config.toml
arch = "inception"
model = "sound classifier"
dataset = "acted Russian speech (Dusha)"
train_examples = 26041
n_mels = 64
hop_length = 320
input = "log_mel"
spec_augment = true
win_length = 400
targets = ["emotion"]
num_classes = 4
norm = "batchnorm"
activation = "leaky_relu"
depths = [2, 2, 6, 2]
kernel_size = 3
stem = "deep"
widths = [96, 192, 384, 768]
loss = "binary_cross_entropy"
init = "kaiming_normal"
optimizer = "muon"
muon_scale = "original"
lr = 0.024
momentum = 0.85
nesterov = true
orthogonalizer = "polar_express"
adamw_lr_other_params = 0.0015
grad_clip = 1.0
steps = 6800
batch_size = 128
epochs = 33.4
lr_schedule = "linear"
final_lr_fraction = 0.01
warmup_steps = 200
weight_decay = 0.04
adamw_weight_decay_other_params = 0
Rows from block 6, named by matrix and row number. Each number is 128 + 24 x the weight over its row's rms, rounded and kept within 0 to 255. All counts start at 0. Numbers have three digits each. After the name is the row's rms in percent of the matrix's.
# b510: branch 3 first 3x3 conv (model.blocks.6.b5.1.0.weight, 96x48x3x3), inputs 28-34, a 3x3 kernel for each
b510.4 100:100103094139145163138136097131147120123117112140123147119114095077103108077111172137175153139155096168140123118135144117151103106152131154111090073113112116122115129133151131129142160098159
b510.5 100:108109103170115107205070079121161093118138135115100139129116132111135114115127129118121049131127121129109122109111117166137119144147113180174145094117093135115131125092109154069143086152163
b510.6 099:127132152157113115138096123138146145146117157119111109125121127112116140121134143126104088130123118130121129105105120106110122149148105145126139131131132109109094136134092115142130122133159
b510.7 100:103159126116140092130110104095137122175185123172128100171134095157122149116074105162154119095126123119121113117128135126158139126129095070104107126128120139151086111151106142139098120136143
b510.8 099:140115155122140144107165120139113149119163142094132137121116134146138127164105119104149120097145106143097115115128116161130150143131119112106126123161131112126139128101111150145089118120131
b510.9 101:118123099167129133155175204142152072165151116140105089143103103157100161120079122125144167144128093210151120087122134159121110103142141118093088088131124158179164079151125129179102106140135
b510.10 102:126114109099122125121130154166127136085137100109138135124105097091104102139164129135103105096202151162161116128148136118153111128186142131105137120102100112100152089168069101101129155149101
b510.11 100:152149086097132130176106069103111141142119090117157122163154103118144116117165116131130153130112144121114111183181122153101152142120121154094147127087097144165175095111130126140143128128104
b510.12 100:146115078136112108139128110130125110151136128138119095158121093126106149109115160152137107152107107117163142125178138098137124159127147107134118183122120140118101151142118142091137094117148
b510.13 098:120144145102160141146146119118101125121091110160093157155095159158101122116119116170128129149092084140133121090161135124136133143109170136077154130114163123114109087167153086156110140136121
b510.14 099:128154126149121131139112137064097087095140122106133120112114107129136069160139125107075097123154176121143128171138125135113085126122109116106152093116098161149142187101123141123124096099109
b510.15 100:119137139125136120133085152127126117142103144120132126163188157127156166140141112144125100107135139092083101150139170119141096112116070084111092193190116171150194107103119088129135106122183
b510.16 097:130107090094102113113114119114120118123129097136143156088141108144118143210157143122113109137111139112093095160095125121110116132118100126182144127127109131101135138126050146090141114133186
b510.17 100:123129146135120130108138122115133158126082093141136113133116116118122096168134131130150124144099101153144119165138121159148093082117139098121165139127151172156111125102133104161119098124175
b510.18 099:146161170138136164145105086187104123137146129117116119134140126129140138113160142172162138108145104105117131139121149111141114114107113106090108107144152139118124135128107108177127134121138
b510.19 095:163105059115141147095141130130131126101146100129105119106107167124137159135092112129136162119092137124138160146129106132155126111129125139156181126107111117124087116132121119134150094102097
b510.20 101:165115110125135137191171130144122130134122117127126110138178152107161139107111169113097146135113099099095118120123129160146134114138126129118107111110126131120175127094088147167168137151142
b510.21 103:118127113159109150140163131103117154146100100086082098129130088109109087162137105138069123152134155155165131155111111150153100142146069104168117135123121123114133158139142105147145103104127
b510.22 101:151099096167160185119145130111140137110102145096138106155137170060114177127120110116148103117095091155164132128149120135132171128147130213126147076127128150125153112125141140130107134114124
b510.23 099:139185094135128097143138122125102119115115157145158113105109154151115164126119134121122112160119116160118084112111141126165134147173123106142140138163116078166105154103101097110111109118102
b510.24 104:105148125122161126143132139107122126121171160143128131083165119146178100172093105170144068145120065113098116126139129140137132106104113190189155090091096119155133134110119121169154090128111
b510.25 104:150126092140176106162187137104104140130136133154093122132135140131104096106150178101129132181176139089091150163149164135121142109141148136104090138153135117132114103125112090132115159113130
b510.26 099:139134142139140187122141131167127158127124117114127131153132112148113099147111115135127089118119098066101106124138062133136083141136094111096150109144126158125118151132162090105118080117142
b510.27 099:136125109140119139130146122117121178126113106138140142115081148106123124141186114157092121172115090167125066117130137144103122140132118131093115129096132132128125106124161120147109140125169
b510.28 099:138146132129085117121138136165126154123118114122141090110165208151097095114081108123103139134119128100118103101111147150134113143132108096143126097118139149113101140112156143167110126096138
b510.29 102:137110116161139093144121084104155136147125112095084070109126135099089146150128175138139108075150101144164108148149116157164142146129149149119124121138182093122120107130083135149134093157131
b510.30 102:108114124139123161094090139104105132132139172105139147158128143150155163109099126136125164104142105075157131098106114125143115143115147130116134117112127110136114152125094133132102161096135
b510.31 099:166139136097124133114126120085130096117128116178168184106092067099137135132158105130115093113153131131124103123113108168118110145130151166111117150111144139163161093141099098095089144114110
b510.32 102:141164171122122142133126124103119110117133130132141126131104120149136107140125171088178132120155158132148089090094160108119146111100090104118105088117112119127126088085137158108134123167135
b510.33 101:098107114115163142139166134146128127188144137119146148144129085119141166134136168122125128156118117157145180160101079150134145134140143137109100160100101129154093099090094132171171124124143
b510.34 098:101138114133115111082138096112121144132164104112141099086145096131156105112163156138141120119124093185131095090131125125143114122131149139122099088127113121150174117139129178176129143082124
b510.35 102:143146138151191127138149158110155090128163097090130129164141099115149135113073113091148132133140146104084123075144084117130146139113131157123123132133126122143151065144113118134147117134135
b510.36 100:116128118126126117120120084111122122123127174113114113185157140095127118103170117086154095099124115144171172118127139136158110164166112134098112151075118131120148122114118144108135148137122
b510.37 100:133110127109107097132120154133117142136116141098071137134124108095141109116123102099115207129133108118173113136129101158135103134126123122120172130091140150124145130120170149133115068117143
b510.38 098:113095154125097128145082097131150091101095088118132137123076118126119119132182115112155122137190126130113125157160106106108153121090114067114165141147159135154125130142176112133132116126134
b510.39 103:136105144155134152128113161140131114141161118124143132167129161122112130120084154143109130128112091162175132114116120121132149142099139210153124152114100081146082085102179104134145151134106
b510.40 102:112115116135113170132124129123124133127154133066140116088120136132112139125100140126147133202119066098081126138139066116123112093113143115133133125145145141136147090133157101129133134135122
b510.41 093:095122113123121112166128106124136076139137098127123135147114171173096143125112082168166133153115097116164104138115125132079125102094133135112098157143200106127109098131159110141123114114109
b510.42 102:152125114175136123143134139130146120109114127162152108130131153185147138133128134126121082068141163084071127113145088116138130136144134144107054128154116130156136122112167112093135191148115
b510.43 100:112111159171163161124110117170129130136115101150165140077143118124136161138148083175152128163112145137115125176135133159104129142135118103088112104119099140125111122132122102133126121184138
b510.44 101:120111134130079122131098134126116110141119135138144142135119105140124126089113119145130115134149136135116110158137085180122105103119092171147079112117122123088135130137090162125105093109153
b510.45 097:098113142124117093106132133118149136140150139118116117148101121148144116144111140069126099116124151199138139120152130134107139159075109144170113117142082115096101153114159166176178116166107
b510.46 099:137152153141153149110155144133172176161121152113102138128093172122121138151157096123106121107142111137125103118136112147147123105153069136136169127140126105134093134120131150123164125149104
b510.47 096:078147135122155138145163091132108122141147139115118151126154191110102129105124146127105141114093108135109137138176139117127105141120103121128125111152188167091118124076092113146138099137137
b510.48 099:156144145139119122146132157167114150139105105127153107146112101124150158142115138125096133146127099138113138113136124153129109107116117089134124144112120131128121099109103087082116084180140
b510.49 103:147131105126110097134111104197134092155123109118112132123115119140129149108135105081160096175144100160122117163165138110106107162132106103109094142097076105106122122121127124112132130130135
b510.50 101:136114118165113100100123142115140106142135121116095144105193156165169136127102101167138078111141149128094100106128134128132100128137115113124130159121143135147092077115132115112118133095083
b510.51 100:138174115110201167104113167133107104103111133124130127180186130134101104126101097123128112115125120151151140185163140158104087132151135112105147189161136083105122106090116149129128146147119
b510.52 099:119092120134147170158139118125131114089140141127106158136133110124124130115093120133121139086099104106155099142104099118133118158152112076140111174145132107144150156105118096119127107135139
b510.53 099:105152152121129139108105124190116084129108149106132179108121131148154144203173132124125074101114131141109109108115114135144101148174072101123116142167172108110120131100054130117123110122207
b510.54 098:123152104140120190115097119108121106129138107113096110164127141159120083102133094114078107144070144086131145136129157115104122122117143113082092186178173110090099112161119158124131109108109
b510.55 096:124148117141113102129101167144155134115104168118095164145129113069109156170099142070149170100118130159111134109126180104131106118137143122168087127164102077129122134133157125087100132138127
b510.56 103:159122103112128107124132138123131158137128151150143130149108097117147157169099116137107122119120123104083148177091115077096134108117128102135117123142150174136100142127097112149147152138120
b510.57 100:116114137140095100071130094148116123152134144145139142128092105158151122156132085110133148093104111075083108152092112097108087099156090137097196136137176144121112097148110098128163141110114
b510.58 103:135104115151162099089118135133120152154117118112114081139151136120112115116109120134091099139154102114113159140080108136124145143109160162128168118117114111127117137142139157122128152118114
b510.59 096:125108121104119115149133083145118162160134161137134121141145137127118167092108127129109130139117114132100159100114106114087136143092123121106132124114162124110108129110117113141125126096098
b510.60 100:092118116134128103131145122141158122156143127139113102106137161126137147140146095073096150108144149166148063134162107127140113184116111127124118163122126178144134149112130140141138112128092
b510.61 100:128123135114137154150102143120146127152114144155105095123126135110121141117162138108132105154115133107085111102148128136129134128124134137137108132137105172158109131109160121132105119120109
b510.62 099:119111156112118139148149107131147137130149153110125136141180146133165111091146120111080119134091084110147119116116123147126124093156119128121179126135082172094066093133136091119078079112109
b510.63 102:151124161104158120096138089129149155158107163126134112120121140132131155104123138131074090118111139134162089118134145123108143112079137121105114098140144153150096144109145132094104074113163
b510.64 102:112140133104146112114115140135166143098110122100107129126141190124174115144140089127126132176116117119105135098094119158135122122122146156149145158156107133153143108123094128114154161111130
b510.65 102:134129120123100148137112075104149130127123142116155129209125127131107135133163148089156124136156104111115118144114162128128152082136130114175153140125121147161128165096077133138121113141143
b510.66 100:133170152145121154085095179148129150146111085115093126108122099127150134145149143141142098098129161102120151106110144119142135130156135095149128097104170135134124166137077141134138121126113
b510.67 098:159152128129134081132112125140131149141120103083133126095093119114120114108112138072120108139168107128130131156093122145162078117100164174125143115146153137101149146128129101122134065104149
b510.68 101:155113113112116110157118092109153141136146131135130140104129166169147133122153108127112154145153167098117127122126097127136162109129139120088137184175099091114096083123120122131153122129119
b510.69 100:115149117122131140148155147097115139111113099140177135080086132112129104151142145131117073121133156084110127100094099101108147137155154160182164102107120110105134098131094132092095166121172
b510.70 102:115108128122126151098130139122107113125130117112130107147164187126124161116119134133114141128091095121119101129130134108149135128160126145102108120100132082145141097111123139124132150155183
b510.71 101:106157136125150158140157127125139162139131184139089147128142113121096144091151079114139132138120148155094135125160110140116114148152104065136121112140113149118147124125151138086143137128113
b510.72 100:171145143150084112154166130119099111140131111159141133141128158142094101113143101125095149124131127108119100148127146114154142130160106083157185106112091190149142144128108121124118112105112
b510.73 099:112110145169117098171136165127143122179129130145123108109133152082125203094098113131109140141105129193124104104132139118116133181109084105131123150136099176118157149116070124155096103111079
b510.74 098:147135106179131133151140157152141088153144127090119113177162132094122134111118117160160122153113102166142120163082116124096123144116122124130133133125110118129158134133137141130180126133140
b510.75 103:117136134147149143093107133146160122125142109112158118100116180137127120099144132140149073070111109132120125180120089109133129140166107120148138135125171105088092132177107104119071109161106
b510.76 103:139149124121134102160095110131137142119136112126170138185120146136127098098110131090098152135107128096068151113150122131137116128122116125180141098122140135130096132092143132120147077166142
b510.77 098:150146093089134132154183142125111108116137109094121144130185147100132106150155117104105197105160132119141132160101107146139125094148143097123139182129132119092110099135141140127167111137134
b510.78 098:132128133160108122075110081096137149111139102149155128109135105115110118111136133116091115155115118098131117101134111123145102097134091161118151153158116157135091118125153146132100128149120
b510.79 099:132140074112149099124132111128165159175144133150140160163146121131079148142100167145120091118110138131133190132100087152086131185129157162160081126128142119146120126064139143084119149151176
b510.80 101:096123116124131130135130148128119135098083137127155116129135173126141084119127100156143126166132100151136114118138190133148133132150132137150115123127129114095107130109115138096088159121115
b510.81 104:109125176138134123152145181107136126127135135146132126128145119145143132089118141103084128136127118101128090106130086111126133105114155168157152150123118153149113129170125116164144094164144
b510.82 102:157145101141163116138139128117154135069132150098164156084143137080132134121101148173164095137171147127130142131124125119152144129135167126134127150100128132145123098128141166131140109107149
b510.83 102:106116118135121139142140171118119141131154150141091107161119102146131127097111083133128121119109096068123148131116109107137108120111082116140089106123102102161173126134149122136187120106100
b510.84 100:116142131116134078116089147139115165135155154120106186189107119130062159165080105146093128114111170200171179114129120165130128149120147087111148108148106101125110159123165079103177097109116
b510.85 099:106122147141134125097139150091157133095165174097113128148161132103134108136112088056106085141114110179174178118127105152166088116136173091120077157123099153113123125146136149109102176137118
b510.86 097:138148152123133105124131129136112141107114147129137171121093105127144108150113113177143114121107137138123155111156136160179139130157135145104115152160156151131148112123149111140097122106074
b510.87 100:153132135160152111148162108146101145115128157122138086136120158100096145110088128112107132116095124123171164164132090126100132095111164090107149170129131141089138127159092108107109112137147
b510.88 099:103141102110166088120118089133122173125135139106106116167109125116116137107131140126127115120091108117131090126137118156150101074146142137136126125122198133120110129138151145113097130116146
b510.89 103:061134119079132121174151138109147115106124123117146117150169110148098127086143111102085136091109137138135086116131156145110144162130111169180151116110105123074121115129113168101115101121163
b510.90 098:119107106139130135143142183177122134141119105139158139149168136117100132119116126089137155150107107132102142124164134119148133130123111207125107125092159145130146115171127087081159145097124
b510.91 097:155123164155127172140090096107135126105130107136121155149120078129108101152115131161090059132121105072110120120122102132129134127113116100117058151167129163136153143135148173127121159108161
b510.92 102:095083103175108101162106143125120118135156152145103162114122144114169148131147158121121088156116128162180140074102158149153123139199126088114119088130105102124111125112140128135102102137139
b510.93 099:142132085125150118148150127175129187193114126118122131105099092156111177148174163130125144141134136074095112130174122110109160125156128129096112171140084146156123124177092118109124160118090
b510.94 100:137171135131136118119123173138130135103112096154137144147154160149119099113140138109104114114152133090176193103150135109107118096118139119100123158145150148103140100131080092118133130138128