A small sound classifier, trained from scratch: widths [96, 192, 384, 768], trained on acted Russian speech (Dusha).
Rows from block 6, named by matrix and row number. Each number is 128 + 24 x the weight over its row's rms, rounded and kept within 0 to 255. All counts start at 0. Numbers have three digits each. After the name is the row's rms in percent of the matrix's.
# b510: branch 3 first 3x3 conv (model.blocks.6.b5.1.0.weight, 96x48x3x3), inputs 35-41, a 3x3 kernel for each
b510.0 098:124141151135129136121163145127093167107078119159118126148130141122163146130145116143140133105175135094154115105154119109150132144110150087110144144102135111103149118145153124130143174118117
b510.1 100:155105147124106141124096130109114081113114101163106114163124148142119130124114140135067139125131170185140125159089123178126128114122108135131127097140114127099176140113100103099162170104096
b510.2 097:132116118103109121117173180104171119139120097138139181160132089129115109118151146151135131131137172110131160133157119138132139177074151148129134137110126138116166098131146130116106126115130
b510.3 102:123114077115123097122087076146132091129129079130143092112095110136103110079089150110147160154143096140093143119128145109113128131121093108108079144102125116113135136140131117104127066118120
b510.4 100:139113091079092101100102102126117133094089124108117098151121095147135130121125137121126168123097149139095091131126070117129114111158106100140106126123093156124117112153131118135151121139137
b510.5 100:116151129150122152082119140100073172140103160148104116096113141110107124106120157107101125141155141132157150149118140111132078133100145156096154142105126135132129149130177126119140111111134
b510.6 099:118122128142135149087102144149154133145100098160120092105151144108149147101125125125108142122088169090144144111088136117113091128112094092125140133148124080158166131099118158148166118104136
b510.7 100:155117126135129123129124120123165199143127114120135121139165117144166130115151103147117087085112136108121145122083141153097128104123089169111159170113161187111123117116117123147146089163138
b510.8 099:101129166120154134144118156170130094078112160181189127148128134163130127153113101119121121130155147131100066139116128137110151117131153117128109119122116148145152163180175162133098117157154
b510.9 101:102092110108124130155177153082089121161134152134139171157170112127136160091137140120139098080124121123165129100088123137102109157171165101156134135119147153163125107120130114151109123115098
b510.10 102:076107105104116133135150125120127142117101140123128152117158164099132168107099123103123080134156154129129071169130145155123132149147130109171105098124148110153133118140112127158117079147160
b510.11 100:157184102122167088125124108119139145089133085117120121135116151123129118130115131147132099113137156115118121095186111124128145146141109132129107134114144129123108144110106098119129125208187
b510.12 100:132159115154147126113126124154134157129107137115132116143135123132112129108114124183169150142121137106205127114137129107119156131160141110147117114140108105089151156185158136118149146143133
b510.13 098:104122156120140136140132111108106089129182113101165096083112161130160132114152116102132150135101100137143144112138131156119096128167150122125118127185075186169095115122124131135091135110116
b510.14 099:101127132140140153138137114158123097193150125110076112138121139142131130112094129126104123126130073151114066124127104131126086165132136089161138114084144132096175122082101130139146165100122
b510.15 100:134133121140101126151120123138106146130116114134140111145157118143117121117112125125117116135160161094115163100156137107122082125136071119121157087110126114156098180134106146130132098122143
b510.16 097:138147098094095138131154107145152140163147110131120138123163119129121119125145130160127126100102141097082134102167105103144126144093165158073084172077157188130147121114151151159123106128097
b510.17 100:135107145134129133124151110154206114115106111130150092100144098137159133130158095114113104137099153147101111159130128126102115137143145135119148094140129105152099118152109156128134138141162
b510.18 099:131117163170131145119129159102152156145127138106101100134121144138115116105090078215155163153130155133097121127127134122120126118102144157110131181114150134089101175070116118123101157093138
b510.19 095:122145139124147138098123131131110120127120111091124125131131120159147138120126104134100155138133115173126120122095105112133142102127152091090126095114113123150098102116131149122123124099095
b510.20 101:110090111091095121164184125090112125095107152132130105099135142149151120111134101141119125080118109082123158121104101135155120073107107108119130115105129091175122148140119116121117157202152
b510.21 103:156135140118134156143154122123133114111144097109109153137148144125119120126107125093080163103135152194104139111125137142136109182107131179088146126154132094126106103114146150105117128132123
b510.22 101:126134125128120139147117111091133106152147113101117111113124113100141108133152120125125104079173088114130096130132121124131127127111130131158155143134154113095063119095115172135108107110089
b510.23 099:171122120094140190118142156112113101153089095090116142120107109103125149153081155150147140086119189142123098096153123140152105109110110178093110107143103147175109152134150117108230162139097
b510.24 104:126113110148146109096137103133093128175150111160154119136110102125139136138136130087111143145150149100106179097114149135123097108131110139108126163155160132132117133105138140112142133134162
b510.25 104:094116149141088112129105140123113132143138129139130092091107143090130101122165129102071132140107108133156160139119083129149128106152118158096155101092112130143166111097119132137142115132164
b510.26 099:156138124141162162134106106152174182134090088090140119141132110148148129135136158139124114098134131120146132126127136112146127101145101099113093177143124161119139134128141123158139100110087
b510.27 099:128097115162122126197141137098116181094123106170127114092134162162112132149144093124066118193147131212118108143099135156120128152148139062115112114148159127164135134112143131117115147092138
b510.28 099:093130166095134146122098102132159127169136139136108097097135162159174160149142150099127130092147179131158130135129153109109136147130092113167112165110151140140132109123122132127138098144118
b510.29 102:146137122112107134162132133140155126107129131109102126119123115126123148142116096106135132114157122169130116134155116115113113095108135155119173113122149097210158121181143137127133127101115
b510.30 102:102136109148154119131152162089126130130145139117115084103116109136118113132131136106095162134135109135116165122107161128103150134132114091114133129142145166088121094140113142106108099110170
b510.31 099:131160159115107127104125088071133169102141075092119119123149128096105109121154143122148169100107129103099141154163113113142136109102138160142144135114084144130103116108132140152181137116139
b510.32 102:115087133087106100127110093136133182105118168141095146138115176138120145133117132111153127116118097102121109097129164114116107160107057140107131142105091152138087137112125158093141147137121
b510.33 101:136110089137106123176110119151149152154123109142109116156129130156147113168150108114164131126118103131138130115116102152157120153152202123143117107105134128104103115150121114120125155143114
b510.34 098:152158153125140111070156119126117131135171127136081121120128116084148099119127142141160109131103135161124156112131121150122124127133168137135176125143174131104151112097153114154137088108133
b510.35 102:131097106105122112103126099122126197118090154083145136119161130097122114103146118139059136151112105122115140099123111124121155166115157143118103099150129113137094081103102131130148092138127
b510.36 100:130093160155131143158133152150125124104181125087126080118154147162091155158117145112115133099115156139143127127099117125145125100173105202140088171121141078103136116119150145143127117092104
b510.37 100:110127103147119117123127118140159124112161108088132098128155124128149106101122093125147149093122186168158133132132116139113104175124129131165100143140106119135099119119091149140094137114125
b510.38 098:137083140157102065110089100153077115120150139163134125147102132123114127131103095136148144125124126139113100163101079124117090085131112077109126133157154184118131134113164175103095125129133
b510.39 103:179104121127117128111159086098119144107134124127083124115135130129113163101138160119115168115099165084145120126108121136111115142100146136092143074155122122219092133115141097126131087152146
b510.40 102:158100122154138145126136101123093120115126111123150141137122128125149142127140114111094115128133081129140137140157143134139152134136161118124107128149170129131117131109135181159137112111119
b510.41 093:094149095109155101138145127096123132156158094139124085091152142141156109124152082116144170121104156109118110111120171110111128091085099101127120130118127153108144093177106116124125117178204
b510.42 102:137142123135163128129121123087144155148125094111129130148113104091165117128162099087116115075129169098158164129134099098131151108121176130138138135136136136108107112160141120122151122119139
b510.43 100:168123143131133114123112140118121091126160097129141147146139153133159148084150141122137090144158151091117089110102115137133169104119109145127114169149147082145121133136158082138124117100092
b510.44 101:089128120103137112106106100154126136154124160146112126141108118148123125155165114131134156142108138086107094140120175143167101112121117148070155138064144131112123153123099125179160125142130
b510.45 097:119114156093108134151129103132134143112120134109127142103132151099141119157128137125113130105135142150116146110112112149090113151085149121121144151157112138119151114108142138149128157148140
b510.46 099:113153133111129191156099142155161120169114128142120137154193161138157143143164136119116140100123166115140166134131092143125144131148132132126142100112135127124147116137099146126125130117120
b510.47 096:151149167087107117111125133186157102123096102105112119132159125127152137126093138123117119112120124117115099089132164146106109095092117089107128094117153136145152143160162145080087121127151
b510.48 099:102112064142107128113122125117170107124127118126108119127130109107140137124151117155117110102090134095167144130151131132130136143141130135148131115126105119167141126109103143187135105075133
b510.49 103:092109182082117134095176150130102122131153127106132141117121121139092152136123125131135146174118118134125099123129165099130133146142118156112157126116156103141128112135187106154108113163109
b510.50 101:136079112100127115156130080192155133117133129115140111118114135113130108105137129089165144103152174144113105069182143150152107108115163118154131100164142183157115107110144128123154093144134
b510.51 100:069133116168133112133087121157113099104147125134117157114117088129126115108125165143127108143106118133110141171166122112117102112157127127128110182147094141102148137147134082110124140136120
b510.52 099:121123092122120125114103136117122133083121180174133181136125122143099105143105123111130089162118153127110075132091106148166144142158116147128119109136148131105141157123143134115081154138119
b510.53 099:122112137111129143144093103149133133158152100130144122132145130109138122122143140137113129134130102123161125112149134146142109158142097135135116110119127145130096151150133154107132113108129
b510.54 098:104154105122158122087141108134137112109133144108096149140098145156145184145105121137100129167130122118128151177125105153115134111101123115125075179142167096088142164171169094092082134134156
b510.55 096:130148150137128138125127171179155109119126159135153161176100131121159154117132150093143126101152094116122142119094129132112108122101102148090160172077130118121086142112156133115135114118140
b510.56 103:111126123099125152109167131131103127103097147099116142123132133130111122132087122120168093124111126084156123156127093130106130136125166130104103091112139131125115115114152163184143124117113
b510.57 100:091090119090131162136120109109146101120106103100104129135113115138142128098142125090132136126112106103120132170148102141153137137136104122087119193087085175076101118163177120138098109136132
b510.58 103:126158098102127147140105088074154175135112089130112076126135154126127122131108125086141125144174135094144119126136122100121109126145130113141122125118148185104068114122106145154161136150117
b510.59 096:138146132128178131140167136129162108095148155161148095117130117140135120135123160106149157091139097116122127122133159075126153119098094122151122129123149112160113151097138148115125140096137
b510.60 100:141160112078149156099126102118119117141087142097136143153139103184112139139122108144152137132118170175138139097137164103129127164146110161131099126092105127097126109102120127193183161141098
b510.61 100:098060150082139110160140131132143111117105120115129122139124132123129099134085129129075121128104097133150117163091137178136153091111126111062138100108132108164142170149135147134115056107117
b510.62 099:130120148156114126115096108079152143157142129136112126124148135106117162150110124124125082168159122167075084130125132166109100120129153115149109115129091107112112120133090107130110119098128
b510.63 102:120109108133104076113115067111131162120165142108120088138151137151153115149084139097154131142145119166145164142147132124141149117140119129091114112132128101155178106134115151097128095153129
b510.64 102:127130124135159137112123126109145133099088113142119127142144142129106134112098138107118112116113131138145158137134133157114103119104129119121110112106088124106124159136114176149107111098125
b510.65 102:089108105123111144126117097134114113143104119149098096162143116114131106102141141130121123118085107159120149118145133150147118139133160107070142126126113099132131105108135106124135108176163
b510.66 100:097130116084114099120146086162197131136122098114129102154143144149119128127105123075111144098179173074182132135132164122128132110098172086126133132141086167164118111115146110141135103108129
b510.67 098:148126120083119141100104131122111171133111162101142118138112151155157130134144145083130138119103144112154181173140092144162085142110174122135109092142123093148139120163098120113095122146112
b510.68 101:072145130157125112117098118118151099099117077135123103139123129147171116116170126092142116146107121157092144107118151134163145097134142095140133179089105184085124194154113091138128154131103
b510.69 100:133102127130138122144127139096133104080107125096136132118132160139163167147161164125111116096160190106079153101101129120104095144149086153099079133151113120110137114118125110111159122132127
b510.70 102:132111126145160135123143112098124128114112115135134130141108100083120132147149140137140088087124112099117119136127108113128132117155119086101134108137136120117123147107165092157101118125193
b510.71 101:058145133101142144122102140138124105121203141093123168082129158124165125131115136108104127144084147092108134114134097098096142122126117139099075119113161190108169116153087100095144106112117
b510.72 100:091087126165147149127112100125110123089084100107100129134121157131132127130135145114119159119129147140137105125113142130108111108149130134141153154107114149097123109104121190198102134151136
b510.73 099:093108113150131101094162162177169103122158101090145157123131143120135107096119125105099104132145112089165140104142115134129152112126119141101114147147122094117176130140096145150099106128122
b510.74 098:106144144126146111131170120155147096157098093119103137148141148137134132155121149165141154163132137108167156111089138095124119135149104095113203153131138110114155128140132104128156082116100
b510.75 103:116108095137117130126115131103101189105118115141130116157131124129132138094110123145146110136095149128100121158118153110093136150142162113097161086112139056141134099137146119110113122156149
b510.76 103:075140128098111103056106120116124127122103101131112160133136143107130143156148148100080155057103135134144107149144130117126121125095113119109138116112119097131122114116181107147144093113114
b510.77 098:156088097131107097150173151074099126157114098155113138115115117138128100124121133158105171145119157114144133145122153105117119151118121154096117113128157094189146129055099101138138136148138
b510.78 098:074150172137111134120127128169144118115094083160136093174116114120113128154106131131095116163130124090105122133102143128120133140102139111122068159184092137145148106121167128140106142109163
b510.79 099:131100153129119118130110116138110139123139115104128125142106174130149119136117075146107134097121125108108116112152088087161164152143176201113165131113101126130117140141133152122154115104097
b510.80 101:149163128139115153110097113134112110124110137120112137138126111142115161118158140121103119121096096204147138144123118144143115180122104119125107118127151147142162123139125145120112109060099
b510.81 104:143133103161117089125178108101136119114112100137150147088114122104132118108146140128142116151122121119125111116139114156159116134126119119142133114119112050116105107103117141142146101138126
b510.82 102:117136088083199102098151140123101152133131135148144093178162143130135133145131128120125112107137145112097130127161092120127126124138130152077165097090122101111091099151122083138134174118122
b510.83 102:102095118148108161105102171137100103175137135139123112144102122147139163164128119131130108143155127148155151103125107116148130130117123114099127135155148156168195140138129117125128121067111
b510.84 100:085127151157104108142109117139124127143126103135172120145116145138108124100128121140107131149123127127099155086119121141140145114137166180121146086148126120132108160130165124120109096105136
b510.85 099:142110092123129097058079134136133087119124140124153084115115136140150137118126120154092137110090110084136184101117097119152122119145155161130127103102126136106116110112135127119130116114109
b510.86 097:079126123140106164153114128167161122110108138161136121153169159155169118153146080132083171100085154108100154166094147109139124116109097107137128126104129065121118124146135086119140097134184
b510.87 100:136159135135137113083118100075156122118178118189141108110142081123125091157127113151141143112112089112120173125112154129117144123119114138126083107115073126181181132126133132130141107131111
b510.88 099:143128179137127179123094126151107146122075136125104148151119170159095117149105108113095174163129103135122108094190121146163122134140121115162147132123135089096080143103173177152092153118099
b510.89 103:118173111084134111137094136132108099087115117139146187099153094135124133181130139112104126139118142155136145145101165128082120149145095150091081162094130184124182158138105119125121103119097
b510.90 098:182084108169129134121136109138128120140131132104164176169143118136148124137133161183118132155094120132124091117146083125133080121096180120111153120117170091147134157154118137165137153113111
b510.91 097:109083133131154097101131130113089110151156150115078131116141129159148126089130104134119130107159160127153108148147141133127119093097112100122168098102123117107110109151121118164147093149143
b510.92 102:122127141121130122115125118132120139143081135142111181165119115177160119137133108131109066126120113164195095126077134131135127104203100113147217130112134091118144176120123132141130124138103
b510.93 099:146143121122088145159139150147107058153152106170156130142163115162115097138118106120110155166142117135142124137157165123115130084146149113123101097148135161133112136126145165147100128146127
b510.94 100:126124156111110116086124113163135129092127141149123142138160120120125110116115100073130121118131154098180098118125156106134133118167140093091149103133125161131112156148119122146109116132112
b510.95 098:147146142161087091127129117123103080163155113150105153136136136148127112101117148063120139096117133086129131138122093129138144135100124166109164171143108112136119134168163128117134117110134